A small image captioner, trained from scratch.
Model: 6.57M parameters, encoder arch densenet, encoder norm batchnorm, encoder activation relu, encoder depths [12, 12, 12], decoder width 256, decoder layers 8, decoder norm layernorm, decoder activation gelu.
Training: 3300 steps, batches of 48.
Data: trained on photos of plants and fungi (iNaturalist), 45211 training examples.
Rows from block 16 of the image encoder, named by matrix and row number. Each number is 200 + 30 x the weight over its row's rms, rounded and kept within 0 to 999. All counts start at 0. After the name is the row's rms in percent of the matrix's.
# conv1: bottleneck pointwise conv (encoder.blocks.17.conv1.weight, 96x288x1x1), inputs 144-287
conv1.7,097,186,154,180,223,158,238,163,227,262,232,198,191,223,244,188,180,185,178,196,226,192,239,221,197,215,215,204,170,192,217,188,192,239,201,220,189,185,146,195,203,180,187,253,167,153,257,198,193,196,241,128,211,202,151,207,176,198,216,163,168,224,215,127,164,156,208,193,174,158,177,148,224,174,228,172,197,225,188,144,218,181,277,187,207,160,208,182,125,248,142,167,222,161,157,207,220,178,191,186,258,206,198,214,187,174,265,222,211,220,237,145,171,169,197,214,236,226,240,165,217,228,217,241,257,189,169,158,228,186,140,192,208,213,200,215,195,228,167,290,222,197,197,179,173
conv1.8,097,177,202,203,213,203,151,175,171,140,226,218,169,223,184,182,231,215,220,233,231,161,222,164,185,164,233,150,196,148,265,241,196,196,204,211,148,190,196,239,244,224,221,225,181,224,179,187,186,272,173,180,151,156,252,146,237,184,162,207,231,199,176,199,178,174,251,168,291,157,180,229,177,214,197,171,263,235,198,158,201,240,195,193,235,166,227,206,143,129,215,182,233,273,208,136,222,185,178,144,248,216,227,231,155,236,175,197,218,189,195,243,190,184,185,134,186,234,178,185,179,242,186,178,211,162,212,232,184,234,240,206,225,178,189,208,170,196,201,220,192,205,187,149,215
conv1.9,097,205,183,211,231,211,227,200,224,198,170,185,129,202,240,227,237,200,240,220,157,235,238,185,208,211,154,229,192,163,207,192,261,181,208,185,254,201,221,171,189,242,242,239,173,156,204,214,188,209,198,148,199,231,201,215,170,197,143,161,165,199,198,140,196,235,226,210,262,225,188,197,186,251,181,211,202,185,160,204,208,225,183,211,186,272,180,193,194,194,223,236,159,264,238,213,221,274,244,223,193,194,161,159,175,191,203,188,187,213,191,184,221,217,204,249,252,233,246,166,248,210,231,218,217,243,234,162,311,241,182,196,197,200,290,223,208,209,206,225,183,238,149,169,193
conv1.10,101,235,238,192,197,228,233,240,221,197,206,198,146,216,240,208,215,201,244,152,216,192,178,171,173,182,207,210,214,219,165,234,230,194,211,202,185,198,245,216,152,197,160,210,171,247,225,241,140,234,163,157,177,190,198,195,185,188,256,196,185,263,247,269,190,224,210,215,199,222,205,197,178,155,225,178,160,187,178,244,238,230,160,188,203,194,200,155,177,221,192,198,185,221,267,124,227,245,220,140,144,214,206,183,227,183,240,167,126,226,184,180,242,173,201,219,235,216,231,212,187,194,165,204,161,186,213,167,289,135,198,165,209,223,219,165,275,209,207,205,219,143,192,241,175
conv1.11,099,187,167,179,241,195,186,175,159,225,196,202,168,159,216,247,216,200,205,167,210,235,215,178,255,198,200,229,240,202,231,162,210,196,159,164,177,220,211,237,168,158,230,171,242,221,197,247,197,208,156,169,207,202,225,248,239,185,184,133,255,218,188,300,224,192,191,184,245,200,244,183,180,229,216,260,179,201,224,172,271,195,237,275,213,199,200,181,181,151,178,190,276,206,142,123,193,183,212,261,195,258,236,192,184,198,175,225,222,205,196,178,206,217,188,230,250,234,164,198,208,194,161,217,226,206,162,284,209,236,183,233,216,194,186,191,202,212,227,221,209,213,176,131,197
conv1.12,094,206,171,233,228,203,256,197,202,226,215,250,180,180,186,220,154,211,238,193,188,243,165,186,192,232,285,240,155,185,207,234,206,207,251,180,148,211,205,224,201,211,209,210,235,232,171,159,182,195,254,213,204,236,230,210,217,225,213,165,165,196,180,232,150,193,203,178,195,227,224,220,209,213,241,178,185,176,207,187,226,192,186,226,265,200,226,149,163,135,181,173,222,220,178,164,180,210,165,149,148,184,214,177,217,245,211,225,271,193,207,202,214,260,147,232,174,251,202,135,257,159,171,185,247,180,235,222,193,227,255,227,151,170,159,186,183,193,298,171,167,258,214,155,189
conv1.13,107,145,201,158,226,188,179,159,153,232,175,199,204,213,221,243,159,223,191,210,197,222,172,212,151,254,157,170,198,220,184,206,193,232,211,231,218,165,184,188,212,186,196,183,213,198,216,192,259,210,241,228,184,158,143,183,189,178,180,174,198,149,150,154,193,204,207,202,187,172,162,235,264,217,202,167,216,158,123,200,154,180,195,183,201,154,192,224,156,197,223,147,157,170,165,134,222,244,215,219,264,188,160,189,136,151,185,225,233,169,206,157,149,138,158,227,188,208,197,245,152,260,209,206,228,133,194,168,172,197,183,161,193,216,174,137,225,220,188,196,222,146,134,220,209
conv1.14,097,220,243,214,206,209,155,175,198,157,172,223,202,219,177,205,160,194,234,176,166,218,217,203,205,190,172,175,203,260,169,213,174,227,182,190,191,232,185,203,193,247,202,233,125,232,187,238,190,173,219,203,194,186,206,168,212,168,187,194,190,163,257,214,161,193,229,172,157,189,174,154,225,200,207,222,162,181,245,175,232,200,217,166,280,216,202,187,248,198,211,150,152,236,176,156,195,215,216,200,174,181,202,161,182,242,156,248,168,249,194,190,174,219,196,187,237,152,178,184,218,227,198,244,187,172,232,224,234,207,144,171,205,245,279,188,268,179,170,229,202,149,166,189,194
conv1.15,092,242,202,215,240,185,178,217,204,173,182,146,205,206,265,234,211,178,231,154,169,177,239,205,221,209,207,186,203,179,201,204,240,166,225,198,205,215,162,190,154,205,198,205,210,188,200,220,180,154,211,149,187,178,243,206,199,191,203,223,166,214,163,185,187,125,204,166,151,208,167,182,229,109,194,186,178,196,147,173,191,232,212,205,174,192,187,174,194,188,220,162,199,142,171,157,152,166,192,231,248,169,194,149,194,182,225,195,230,258,234,124,223,162,191,249,167,167,183,227,212,160,165,232,180,200,178,225,202,175,215,212,244,183,167,188,236,171,232,195,209,153,144,178,184
conv1.16,103,201,165,197,209,185,185,209,182,193,185,197,220,168,175,245,170,219,195,160,193,195,161,220,198,269,152,246,202,191,244,176,240,218,230,187,195,201,177,204,228,198,166,181,205,151,202,190,166,190,211,170,201,228,252,193,145,207,164,212,182,152,200,197,236,213,237,191,165,216,179,246,264,221,196,208,201,205,202,208,172,208,167,166,155,172,208,239,138,201,197,202,165,210,224,157,151,170,177,232,157,233,217,169,101,166,228,209,198,234,237,198,154,140,194,184,161,210,152,180,149,231,212,224,132,165,223,171,198,163,164,166,174,186,163,189,160,200,165,219,186,195,199,185,246
conv1.17,104,218,191,160,188,172,213,207,179,153,199,209,162,215,234,214,256,163,188,146,165,140,259,189,209,159,237,155,179,199,229,261,207,220,245,198,136,249,254,180,224,171,206,175,213,217,242,223,207,169,176,219,145,194,155,243,204,204,212,184,156,250,194,194,223,145,178,196,201,158,245,237,224,180,214,201,171,215,151,246,155,187,227,161,215,202,179,242,240,246,216,214,178,171,157,226,144,207,177,186,195,240,146,192,152,182,181,161,154,157,201,245,175,232,197,215,165,218,169,148,194,202,219,198,128,194,262,163,196,206,209,187,187,160,187,180,195,175,189,197,155,190,297,190,243
conv1.18,100,203,225,215,182,168,155,227,189,215,181,152,183,203,206,189,151,206,155,166,150,153,188,184,201,244,163,193,192,227,160,208,222,206,190,216,190,267,194,205,256,170,184,191,256,159,196,167,161,146,207,204,188,196,215,197,181,199,213,226,180,221,170,159,140,170,187,212,141,172,255,211,171,223,242,230,260,250,199,221,227,222,190,236,241,225,158,181,151,211,164,187,197,261,201,167,210,231,209,160,179,271,192,265,216,230,175,206,209,190,209,178,170,228,186,254,209,148,152,173,200,227,244,113,185,198,175,194,242,206,244,245,208,260,214,134,247,220,211,196,203,238,201,163,161
conv1.19,095,197,175,158,225,245,196,233,168,176,170,209,243,203,213,222,224,171,224,172,193,176,249,160,171,169,175,202,198,234,196,196,260,166,203,182,178,221,230,227,172,211,228,190,193,200,224,198,216,196,211,204,144,197,231,206,248,159,208,196,181,182,226,163,193,214,196,221,161,212,197,217,209,254,184,175,121,205,212,202,167,171,205,142,224,271,189,218,207,252,226,224,169,256,180,171,175,198,169,157,153,213,177,183,210,176,187,171,231,242,238,204,223,247,223,197,163,196,178,164,196,177,184,142,176,172,173,193,263,181,217,171,121,182,246,152,221,141,284,130,164,212,210,150,232
conv1.20,098,179,169,206,218,165,145,203,168,188,242,196,181,187,204,188,157,169,224,230,199,178,205,285,200,182,149,151,237,233,190,160,193,231,226,161,255,230,190,199,206,271,195,232,231,201,200,191,227,179,220,201,207,219,97,175,183,179,212,232,139,209,238,253,192,171,192,198,167,219,187,138,196,166,194,156,161,195,187,201,233,206,246,178,160,169,137,169,195,140,182,165,207,199,138,240,179,182,231,208,165,175,237,197,193,209,191,194,234,238,211,179,159,186,196,179,208,198,183,221,183,212,175,217,170,204,175,204,252,171,240,221,250,191,176,135,197,147,205,240,283,200,125,246,167
conv1.21,102,203,154,204,214,156,237,179,216,199,210,160,171,169,169,238,188,186,183,254,209,175,168,177,228,211,208,205,185,223,252,182,227,199,199,227,197,174,193,237,236,201,191,196,210,264,190,210,246,181,236,198,214,147,194,231,225,201,199,168,191,143,186,196,142,233,198,189,146,239,154,190,168,144,151,165,239,233,174,265,209,160,259,203,205,267,227,233,201,233,228,217,192,228,263,189,165,223,200,284,211,209,168,156,201,180,218,212,189,209,227,205,216,211,187,188,183,200,137,197,166,219,236,249,302,185,215,207,218,187,186,214,186,230,263,178,252,197,204,240,260,236,140,172,191
conv1.22,100,142,184,216,226,191,231,195,192,187,216,145,213,184,189,175,176,236,211,257,174,257,193,162,240,234,244,206,159,164,177,207,190,171,228,193,171,163,199,190,196,184,226,148,223,240,155,230,211,247,259,194,193,231,149,189,268,125,201,151,210,194,211,184,158,221,240,138,264,169,218,203,192,195,177,191,259,223,247,189,188,251,176,193,240,137,237,214,244,190,248,225,184,250,212,199,182,234,183,147,167,211,181,171,255,180,202,182,226,206,246,252,189,232,185,181,227,224,159,199,247,237,232,238,248,221,219,207,200,197,197,167,148,204,244,201,270,152,262,160,227,197,200,282,243
conv1.23,103,165,236,199,146,199,205,178,194,179,203,186,215,184,214,235,221,173,165,215,176,220,174,200,212,214,196,254,186,231,174,190,201,231,173,219,184,208,219,233,155,190,219,184,215,189,190,256,203,201,185,188,179,199,147,187,161,287,277,215,258,230,242,259,269,202,191,216,220,205,232,195,201,234,168,209,140,204,125,200,186,242,223,229,164,180,234,194,205,147,190,162,232,196,285,189,262,238,167,178,176,175,156,201,240,179,234,249,153,260,182,167,193,215,269,179,178,214,265,232,248,172,189,243,164,175,218,210,162,211,201,237,219,240,161,234,218,200,165,188,228,229,217,212,222
conv1.24,098,212,194,192,184,219,199,204,223,188,178,176,214,147,172,181,202,186,211,220,228,178,216,219,211,190,169,232,236,183,193,265,211,229,207,200,159,214,221,159,204,173,194,188,213,180,226,200,197,188,196,219,227,194,238,234,210,252,212,170,236,245,228,230,219,207,203,169,177,200,237,196,215,151,174,229,140,236,152,209,253,206,220,277,175,231,212,211,149,218,151,191,233,194,195,187,235,166,183,320,204,250,220,196,167,232,198,184,221,214,275,217,215,205,252,226,159,237,166,181,159,259,164,184,187,146,259,316,221,208,227,173,215,263,187,189,191,182,218,156,215,177,198,146,237
conv1.25,100,154,235,261,244,201,234,224,174,180,216,174,229,197,188,190,215,205,159,144,177,226,199,172,225,194,226,169,225,196,182,208,248,187,221,199,243,228,263,216,219,197,230,235,175,202,226,140,226,212,202,186,257,166,175,225,206,150,200,215,146,221,199,229,158,211,167,186,217,263,148,204,144,178,180,208,223,219,167,194,230,173,219,168,248,168,233,192,217,154,156,189,190,217,180,193,165,184,201,169,199,180,229,184,188,220,262,243,211,177,214,180,274,157,217,222,203,192,236,170,159,194,151,189,209,154,184,178,201,179,202,197,146,191,204,216,198,155,143,188,162,208,190,169,172
conv1.26,096,163,230,159,251,215,203,215,188,199,185,202,239,165,223,194,208,191,188,220,175,151,208,201,228,209,192,199,214,219,164,177,200,219,217,194,196,188,186,140,200,190,208,244,200,236,210,275,158,187,188,210,181,251,220,139,172,182,209,207,229,189,214,189,159,210,278,166,216,131,233,149,176,163,139,202,167,184,208,237,161,231,167,212,184,209,179,277,197,147,261,222,168,149,170,173,211,173,180,169,227,146,189,185,200,208,106,204,202,242,157,206,178,153,174,198,233,195,172,218,199,237,241,186,242,260,203,184,149,212,233,187,132,181,216,202,147,209,195,194,188,202,184,202,190
conv1.27,097,155,189,255,196,165,171,174,188,183,184,220,215,237,188,238,156,208,251,156,185,185,180,223,221,192,188,182,168,178,208,226,215,207,166,223,243,216,174,137,160,208,233,138,162,218,216,245,196,218,146,174,256,210,232,233,240,243,245,192,148,199,169,197,196,194,226,180,200,219,290,165,226,170,170,144,200,193,188,230,213,184,190,251,155,167,205,232,150,153,191,210,185,171,220,193,261,170,182,243,187,256,242,170,189,171,217,206,191,224,159,167,193,196,175,191,198,259,188,212,152,261,158,186,220,216,181,290,187,176,170,203,167,177,173,190,200,228,242,185,153,233,185,181,163
conv1.28,092,226,187,195,155,158,150,200,230,186,244,216,162,173,177,172,190,225,180,239,170,195,223,216,209,228,195,171,203,226,214,177,207,169,235,195,223,186,184,168,158,199,202,200,220,182,181,230,188,175,206,141,151,249,207,188,195,238,146,194,184,198,243,197,214,228,204,174,180,148,217,251,179,209,187,133,240,214,180,264,206,233,200,172,231,287,199,146,255,176,180,174,221,212,246,152,194,213,218,208,226,222,184,223,214,176,189,205,201,155,219,204,175,175,260,294,194,223,161,190,174,134,187,183,177,165,181,187,244,171,215,232,224,240,289,206,314,210,165,168,195,195,187,191,202
conv1.29,100,196,214,207,188,221,175,154,186,221,150,216,213,197,186,174,198,218,197,182,240,229,184,209,227,221,221,228,238,229,154,162,221,180,161,170,184,178,216,207,212,217,212,222,182,241,178,223,201,170,208,193,165,185,233,199,153,195,160,198,274,197,193,163,211,212,182,199,208,131,152,210,134,232,234,195,235,142,186,210,198,242,208,203,232,169,154,182,236,200,241,221,257,238,206,244,148,214,225,155,234,195,190,206,173,218,156,220,212,244,203,213,196,222,195,215,247,212,191,215,132,229,229,185,160,222,163,191,204,206,211,198,185,160,174,305,232,183,223,225,190,190,186,243,181
conv1.30,092,228,218,187,178,197,189,194,178,221,178,233,193,236,154,187,247,192,190,190,179,174,215,184,206,208,114,200,201,153,225,257,188,234,246,193,195,175,240,216,203,175,182,182,241,201,189,222,178,273,248,230,230,242,204,243,235,209,166,203,172,184,221,236,170,242,210,215,210,242,195,252,205,202,140,182,200,232,223,188,239,233,164,210,265,216,259,266,230,214,187,180,190,182,242,173,252,265,186,222,185,229,224,277,247,192,222,217,247,212,212,193,227,194,189,184,204,221,200,225,219,191,212,134,157,201,197,147,166,227,215,151,176,196,225,148,193,157,273,185,181,256,140,196,224
conv1.31,104,144,148,228,225,204,159,197,153,151,235,223,160,171,171,221,208,188,185,212,170,232,170,167,181,195,227,184,187,207,194,180,202,176,192,187,230,189,185,215,207,156,214,192,183,185,210,240,195,177,217,168,210,227,204,164,163,249,177,145,202,219,287,200,188,178,166,220,180,224,231,204,193,147,128,214,219,156,237,198,171,211,215,204,217,195,217,200,192,170,225,139,153,225,148,168,255,234,202,218,205,246,228,214,202,222,212,215,220,263,251,210,201,227,214,221,283,227,124,228,162,171,247,148,143,208,198,179,233,169,179,195,197,178,176,156,252,214,200,261,214,211,183,233,244
conv1.32,095,149,221,239,152,185,163,180,214,187,164,165,186,229,169,165,207,179,264,218,158,184,167,172,209,183,156,184,162,186,239,175,190,161,230,258,205,251,235,204,176,204,218,168,148,237,182,181,219,190,193,230,169,169,184,221,223,203,147,207,260,151,180,184,223,151,232,218,229,164,214,178,224,185,177,154,217,182,173,161,215,216,252,241,139,166,148,224,136,142,157,219,233,180,214,182,146,184,223,226,207,139,199,168,172,142,242,171,195,194,242,197,213,168,182,171,168,200,134,236,195,236,206,226,273,265,221,198,191,192,154,216,180,141,206,196,224,195,206,189,218,217,135,223,169
conv1.33,102,260,219,146,206,220,247,232,198,199,223,238,206,207,233,297,215,201,170,173,262,182,163,174,212,206,187,259,166,204,184,195,182,161,219,200,206,184,175,182,198,199,221,226,217,206,175,205,219,211,281,183,165,131,198,218,240,200,214,195,198,196,196,219,183,203,162,194,200,216,169,232,279,192,199,183,160,204,229,206,224,170,164,172,221,210,221,176,172,198,198,139,170,154,176,146,202,183,174,165,239,216,154,161,208,178,217,199,175,187,162,171,247,191,154,146,220,164,232,187,243,215,213,222,186,206,199,180,233,196,163,247,202,247,140,228,215,218,162,214,175,244,182,195,237
conv1.34,095,183,154,189,206,222,220,193,236,224,180,203,208,206,184,184,245,176,191,156,189,212,202,247,219,204,144,217,204,214,177,213,192,177,167,230,164,186,125,170,234,174,196,234,150,172,224,161,222,248,192,210,257,167,184,244,218,247,219,236,194,205,217,180,204,270,203,152,189,188,220,162,163,245,227,213,225,237,171,155,210,190,192,193,198,193,215,178,252,162,155,169,200,195,240,204,206,150,202,185,147,203,193,201,171,186,153,200,207,226,207,131,174,149,204,173,156,153,127,198,210,158,183,125,175,135,136,166,185,209,207,186,209,187,185,88,182,173,164,172,169,214,248,191,219
conv1.35,098,172,172,192,223,193,137,196,224,219,240,173,184,238,242,194,231,248,177,188,188,226,170,264,170,181,231,202,224,238,245,208,201,219,237,206,238,202,204,160,209,210,236,154,228,222,224,187,217,200,177,264,213,231,157,200,172,171,167,247,233,148,171,182,168,204,239,147,176,217,221,238,257,206,223,155,213,178,162,216,192,165,131,218,162,206,143,220,205,260,253,147,179,162,193,154,172,179,171,151,191,219,225,125,151,193,270,161,163,219,209,198,179,150,238,206,177,142,239,175,166,189,218,190,183,210,221,170,183,188,166,234,164,189,187,163,199,185,228,162,186,180,139,156,157
conv1.36,097,222,223,181,196,187,171,213,169,175,211,170,217,236,186,255,256,210,204,203,165,192,163,163,163,178,191,176,195,210,160,215,174,150,177,216,161,159,200,194,187,188,220,162,230,228,167,236,190,235,182,237,271,213,232,174,227,218,220,210,209,242,238,216,225,163,200,213,205,253,139,194,264,196,194,225,247,235,192,223,171,203,161,171,211,160,252,193,230,244,170,173,188,238,207,225,154,185,247,156,200,158,215,205,187,154,193,233,235,202,138,251,178,191,252,195,258,221,189,234,182,192,193,159,143,211,244,160,226,240,186,177,222,255,186,184,209,209,232,205,151,202,175,210,252
conv1.37,104,206,206,212,149,211,221,218,191,216,225,148,167,253,209,223,200,244,213,182,189,211,204,200,225,186,175,238,226,240,225,200,221,175,207,232,166,238,158,236,152,190,243,156,195,178,202,229,203,189,187,260,228,182,222,196,222,260,183,233,187,182,213,119,235,129,223,194,203,188,169,215,236,239,201,160,232,197,130,169,148,202,235,224,189,184,164,218,182,242,83,224,198,189,236,263,225,183,241,171,145,167,172,187,218,176,196,191,184,129,211,180,178,188,139,200,182,182,227,158,226,194,187,209,210,242,203,218,149,244,188,135,126,249,184,224,130,178,209,171,168,146,206,216,182
conv1.38,100,241,201,163,218,195,216,207,241,178,181,228,187,151,194,223,225,239,175,208,186,195,175,235,198,236,218,165,223,164,205,164,247,213,177,219,157,218,232,195,228,222,166,238,253,179,220,187,241,217,157,184,232,236,278,201,152,214,166,210,187,136,264,163,169,213,160,248,204,159,198,221,181,195,146,195,162,159,148,185,209,200,178,194,141,223,189,209,208,214,257,239,175,211,213,181,142,224,228,190,186,194,201,179,226,259,197,148,171,159,211,214,112,248,172,246,210,204,153,204,147,208,236,149,277,241,220,206,261,208,195,201,219,191,196,199,227,170,244,240,176,185,119,161,187
conv1.39,101,231,209,110,203,179,198,198,200,211,157,182,185,138,164,220,223,175,181,184,181,250,229,173,252,190,242,144,229,157,209,188,233,198,185,158,217,169,262,237,139,195,168,161,234,182,190,179,161,187,200,149,230,241,255,228,185,201,192,160,192,197,168,225,204,255,228,187,155,219,173,180,178,200,236,228,192,219,190,207,216,198,196,220,177,203,172,197,244,209,139,201,139,203,217,153,231,204,196,255,214,230,221,172,190,207,201,213,213,215,177,258,138,162,209,205,166,221,201,218,228,237,202,163,189,177,151,226,129,242,202,153,167,133,168,194,178,227,208,262,169,215,179,198,230
conv1.40,100,225,210,250,184,231,168,206,171,256,227,264,180,164,213,187,173,183,226,197,161,190,233,205,208,167,147,221,206,167,230,143,177,198,191,248,189,181,186,252,146,223,220,237,172,234,203,169,188,182,194,220,169,217,166,261,200,184,212,171,200,162,197,171,204,190,161,218,256,198,191,193,203,194,213,219,155,126,190,253,204,175,226,177,161,189,258,175,204,231,240,200,177,228,180,210,160,157,236,188,219,196,163,188,162,206,211,143,154,205,240,168,93,289,172,201,236,152,192,172,227,222,185,200,197,194,197,136,206,137,174,195,230,204,188,254,214,147,213,184,210,159,181,161,181
conv1.41,098,193,201,180,250,181,229,231,183,174,187,190,206,203,202,246,245,198,224,224,217,182,212,175,168,186,213,207,174,222,187,250,176,229,204,212,172,247,171,196,250,230,179,210,189,202,204,196,185,188,164,220,232,177,189,182,241,200,158,231,166,209,201,209,207,188,208,173,254,216,267,237,117,176,217,220,158,145,251,123,230,240,196,183,182,156,169,181,172,181,155,218,190,208,205,225,205,216,187,195,153,171,191,159,219,196,139,167,174,177,137,200,149,160,155,204,221,189,142,224,137,203,210,173,192,232,201,155,158,232,175,223,215,207,176,171,159,228,154,195,204,140,169,205,212
conv1.42,099,245,220,183,148,206,219,238,214,189,199,178,166,226,202,230,212,242,154,159,181,261,199,240,212,201,154,282,172,204,178,234,176,226,178,193,211,209,221,135,187,170,168,246,198,220,172,202,230,186,232,208,208,211,256,195,181,212,202,196,185,171,193,164,187,211,230,181,278,214,205,171,231,182,168,214,214,160,211,211,164,263,220,145,171,267,239,175,165,184,183,233,194,204,200,160,226,228,221,263,272,254,210,206,217,180,204,193,157,171,183,227,174,226,194,169,177,259,165,178,193,300,173,129,234,191,233,189,274,232,190,235,178,200,236,198,264,221,222,222,134,210,226,223,182
conv1.43,110,179,251,160,136,168,147,168,166,224,217,172,185,171,152,207,172,212,211,244,200,158,166,258,200,159,220,258,241,224,159,163,224,167,171,163,223,207,184,238,245,170,226,211,199,192,228,203,217,131,180,214,163,234,152,192,237,183,216,203,156,182,159,190,154,190,205,204,216,221,238,144,206,209,244,166,206,187,224,218,193,208,133,242,187,155,199,211,167,213,192,170,217,152,199,195,196,167,166,206,180,179,167,219,160,217,134,190,147,202,192,241,183,201,147,226,230,230,173,213,241,209,201,210,204,209,174,178,196,214,243,218,209,122,211,149,197,203,231,157,224,189,179,200,199
conv1.44,105,236,233,196,156,179,158,175,157,173,156,183,201,186,192,159,183,188,221,208,154,261,211,166,193,228,219,168,190,161,189,149,203,214,169,195,179,194,165,196,177,162,180,211,191,205,191,229,216,186,181,211,192,246,187,200,157,276,225,204,219,216,193,232,199,222,149,227,178,153,173,240,165,131,237,170,213,215,184,139,189,213,197,190,164,227,236,155,234,207,232,151,170,192,191,164,181,197,188,160,186,145,214,249,219,170,157,184,190,232,220,199,210,216,226,201,218,241,235,232,170,204,214,203,196,179,147,121,141,172,184,264,204,204,208,164,131,165,141,180,184,231,153,165,222
conv1.45,093,241,211,178,224,224,207,179,199,193,232,137,216,212,252,216,187,192,190,235,215,227,208,221,208,183,203,186,203,185,192,166,169,197,138,227,195,200,170,247,231,208,201,200,227,144,223,206,191,150,243,221,139,168,223,213,243,192,236,225,200,224,163,170,231,221,220,195,181,260,234,198,237,151,166,178,249,220,207,184,172,247,254,192,236,263,118,181,176,183,181,252,254,255,227,159,200,253,206,214,211,150,181,226,199,211,213,231,233,228,203,177,212,228,151,191,151,179,222,210,193,145,210,166,167,264,190,159,237,205,201,160,196,269,300,148,233,181,261,197,160,232,197,230,206
conv1.46,098,203,174,189,185,241,198,177,154,233,233,171,166,169,238,154,199,190,182,207,173,167,201,209,216,184,213,238,241,187,186,194,204,199,146,215,220,161,212,184,194,159,150,162,222,160,242,233,170,214,151,247,159,211,242,184,218,213,208,227,267,139,220,152,123,154,203,222,235,162,228,242,228,207,201,198,242,236,256,168,173,244,232,163,211,167,252,194,219,182,195,149,169,222,208,238,165,204,162,222,261,243,164,161,221,238,167,154,211,197,197,215,209,243,180,134,166,190,224,170,248,205,216,235,199,235,195,178,220,199,180,211,217,186,194,235,205,222,185,251,190,234,234,218,197
conv1.47,107,172,204,138,160,207,156,189,205,220,194,211,199,144,191,209,189,195,205,176,235,161,217,278,209,208,236,176,209,162,231,146,183,178,176,179,193,234,188,150,189,203,152,200,137,193,187,169,186,246,193,183,152,199,194,261,204,176,189,196,200,179,215,179,228,194,193,158,167,253,178,139,249,253,215,173,189,197,124,229,221,218,275,210,165,232,209,209,233,214,178,181,157,207,195,143,163,199,191,195,185,165,171,171,227,191,251,173,195,193,218,210,162,252,195,194,252,163,256,223,247,221,150,234,228,179,166,185,240,196,201,170,235,172,232,255,260,218,188,123,187,159,212,191,258
conv1.48,105,201,236,160,179,208,197,215,182,177,161,146,197,238,177,184,251,176,205,205,150,223,225,250,204,208,176,212,218,214,209,179,191,198,225,250,174,172,211,237,232,203,177,177,205,214,174,211,178,186,180,212,206,215,225,199,201,244,211,235,202,241,225,173,229,147,307,179,248,210,183,180,217,214,220,201,178,203,231,216,223,231,227,151,245,205,204,174,146,180,244,230,237,221,232,196,221,133,133,203,203,204,231,228,140,219,212,159,205,195,226,244,234,128,224,244,204,234,193,194,202,184,201,177,234,214,259,217,219,294,160,212,192,242,194,176,225,172,272,238,207,127,198,206,165
conv1.49,094,159,204,222,226,167,202,229,214,230,222,241,178,190,223,219,200,187,219,223,217,200,212,208,205,224,238,196,214,212,225,272,185,199,168,225,212,200,188,241,202,226,260,209,168,155,160,236,223,189,200,189,194,159,235,214,234,192,247,160,239,184,221,218,202,166,150,226,215,134,271,148,223,239,253,252,191,192,229,237,183,233,172,213,145,182,173,191,209,153,159,189,190,163,151,189,213,169,226,223,230,145,132,170,209,184,146,205,224,203,138,192,202,191,230,201,192,180,158,229,166,135,199,175,158,208,133,171,166,188,156,188,125,221,177,240,189,185,164,196,152,145,230,198,189
conv1.50,104,207,216,219,233,219,191,201,211,214,234,149,209,204,184,226,229,208,242,182,189,224,219,159,193,177,144,223,200,210,223,218,201,224,235,248,184,168,204,116,212,168,168,165,169,207,253,208,223,130,189,260,178,220,182,145,220,225,164,178,174,191,186,187,239,218,246,182,241,158,228,184,144,192,160,201,206,181,204,199,177,205,217,226,177,207,173,188,236,188,198,194,188,191,182,145,256,204,210,197,225,172,235,217,202,171,197,168,215,219,242,214,221,196,171,259,196,223,197,289,147,171,107,264,200,121,256,251,235,199,199,211,222,257,232,192,199,182,200,213,196,197,156,212,198
conv1.51,100,226,203,200,187,228,217,149,223,187,238,149,221,202,215,236,233,217,181,206,211,224,208,232,181,244,179,171,165,207,208,220,221,242,193,198,206,229,196,230,185,170,185,193,200,177,210,239,198,228,230,269,250,247,212,209,211,193,157,184,234,185,190,249,248,213,140,152,161,170,138,184,242,269,243,195,171,235,197,212,227,235,160,231,180,223,200,218,241,220,199,191,185,232,232,139,236,148,224,230,262,260,236,254,200,174,200,212,178,240,221,278,206,217,240,224,185,243,175,151,209,252,201,231,230,219,250,216,174,268,160,188,196,168,157,178,177,168,187,202,198,178,177,149,222
conv1.52,098,200,169,170,209,221,187,202,198,208,194,168,195,216,190,254,224,186,226,204,163,230,205,194,236,192,221,187,234,224,197,202,223,208,205,262,225,206,221,229,212,209,193,260,171,206,194,202,171,152,186,190,196,249,157,142,213,208,212,206,192,225,163,144,202,193,224,235,158,161,168,174,216,190,171,172,171,255,237,185,137,177,232,248,177,185,272,149,209,173,125,155,155,257,147,171,173,137,250,206,197,239,176,179,237,200,209,211,184,213,258,175,268,171,151,212,249,154,209,259,230,164,111,226,243,207,251,195,188,183,196,232,262,174,132,216,162,172,214,191,249,242,167,180,185
conv1.53,092,211,194,240,205,152,155,191,228,197,219,173,228,195,171,234,258,239,194,190,192,249,105,204,168,239,216,171,192,165,197,203,242,204,221,217,220,181,190,163,230,246,177,219,184,192,181,194,241,221,200,228,216,159,209,188,216,230,177,221,273,126,171,238,160,218,207,214,257,235,202,228,206,260,164,151,206,222,218,183,183,155,220,184,231,170,237,212,183,212,174,186,188,175,167,210,190,224,170,176,196,129,214,222,129,168,267,203,189,183,211,206,181,224,182,206,203,206,246,200,153,235,293,214,220,254,203,192,179,239,245,188,209,163,192,165,186,175,242,197,179,281,148,271,181
conv1.54,096,221,174,151,281,246,202,213,182,147,189,225,209,257,149,216,232,159,180,232,185,161,177,173,199,230,264,138,210,198,211,152,188,190,184,200,183,167,173,201,181,239,190,156,223,210,187,225,188,199,190,244,182,231,221,143,195,202,136,226,188,191,179,159,217,189,217,202,193,150,179,212,163,174,156,220,228,141,175,273,210,231,191,192,166,218,129,206,178,189,179,218,158,201,169,162,180,208,205,183,182,240,198,268,270,208,208,193,201,228,238,217,187,168,219,235,186,155,189,147,162,213,209,194,206,231,219,227,264,208,144,165,204,209,278,142,259,209,207,202,177,196,199,240,186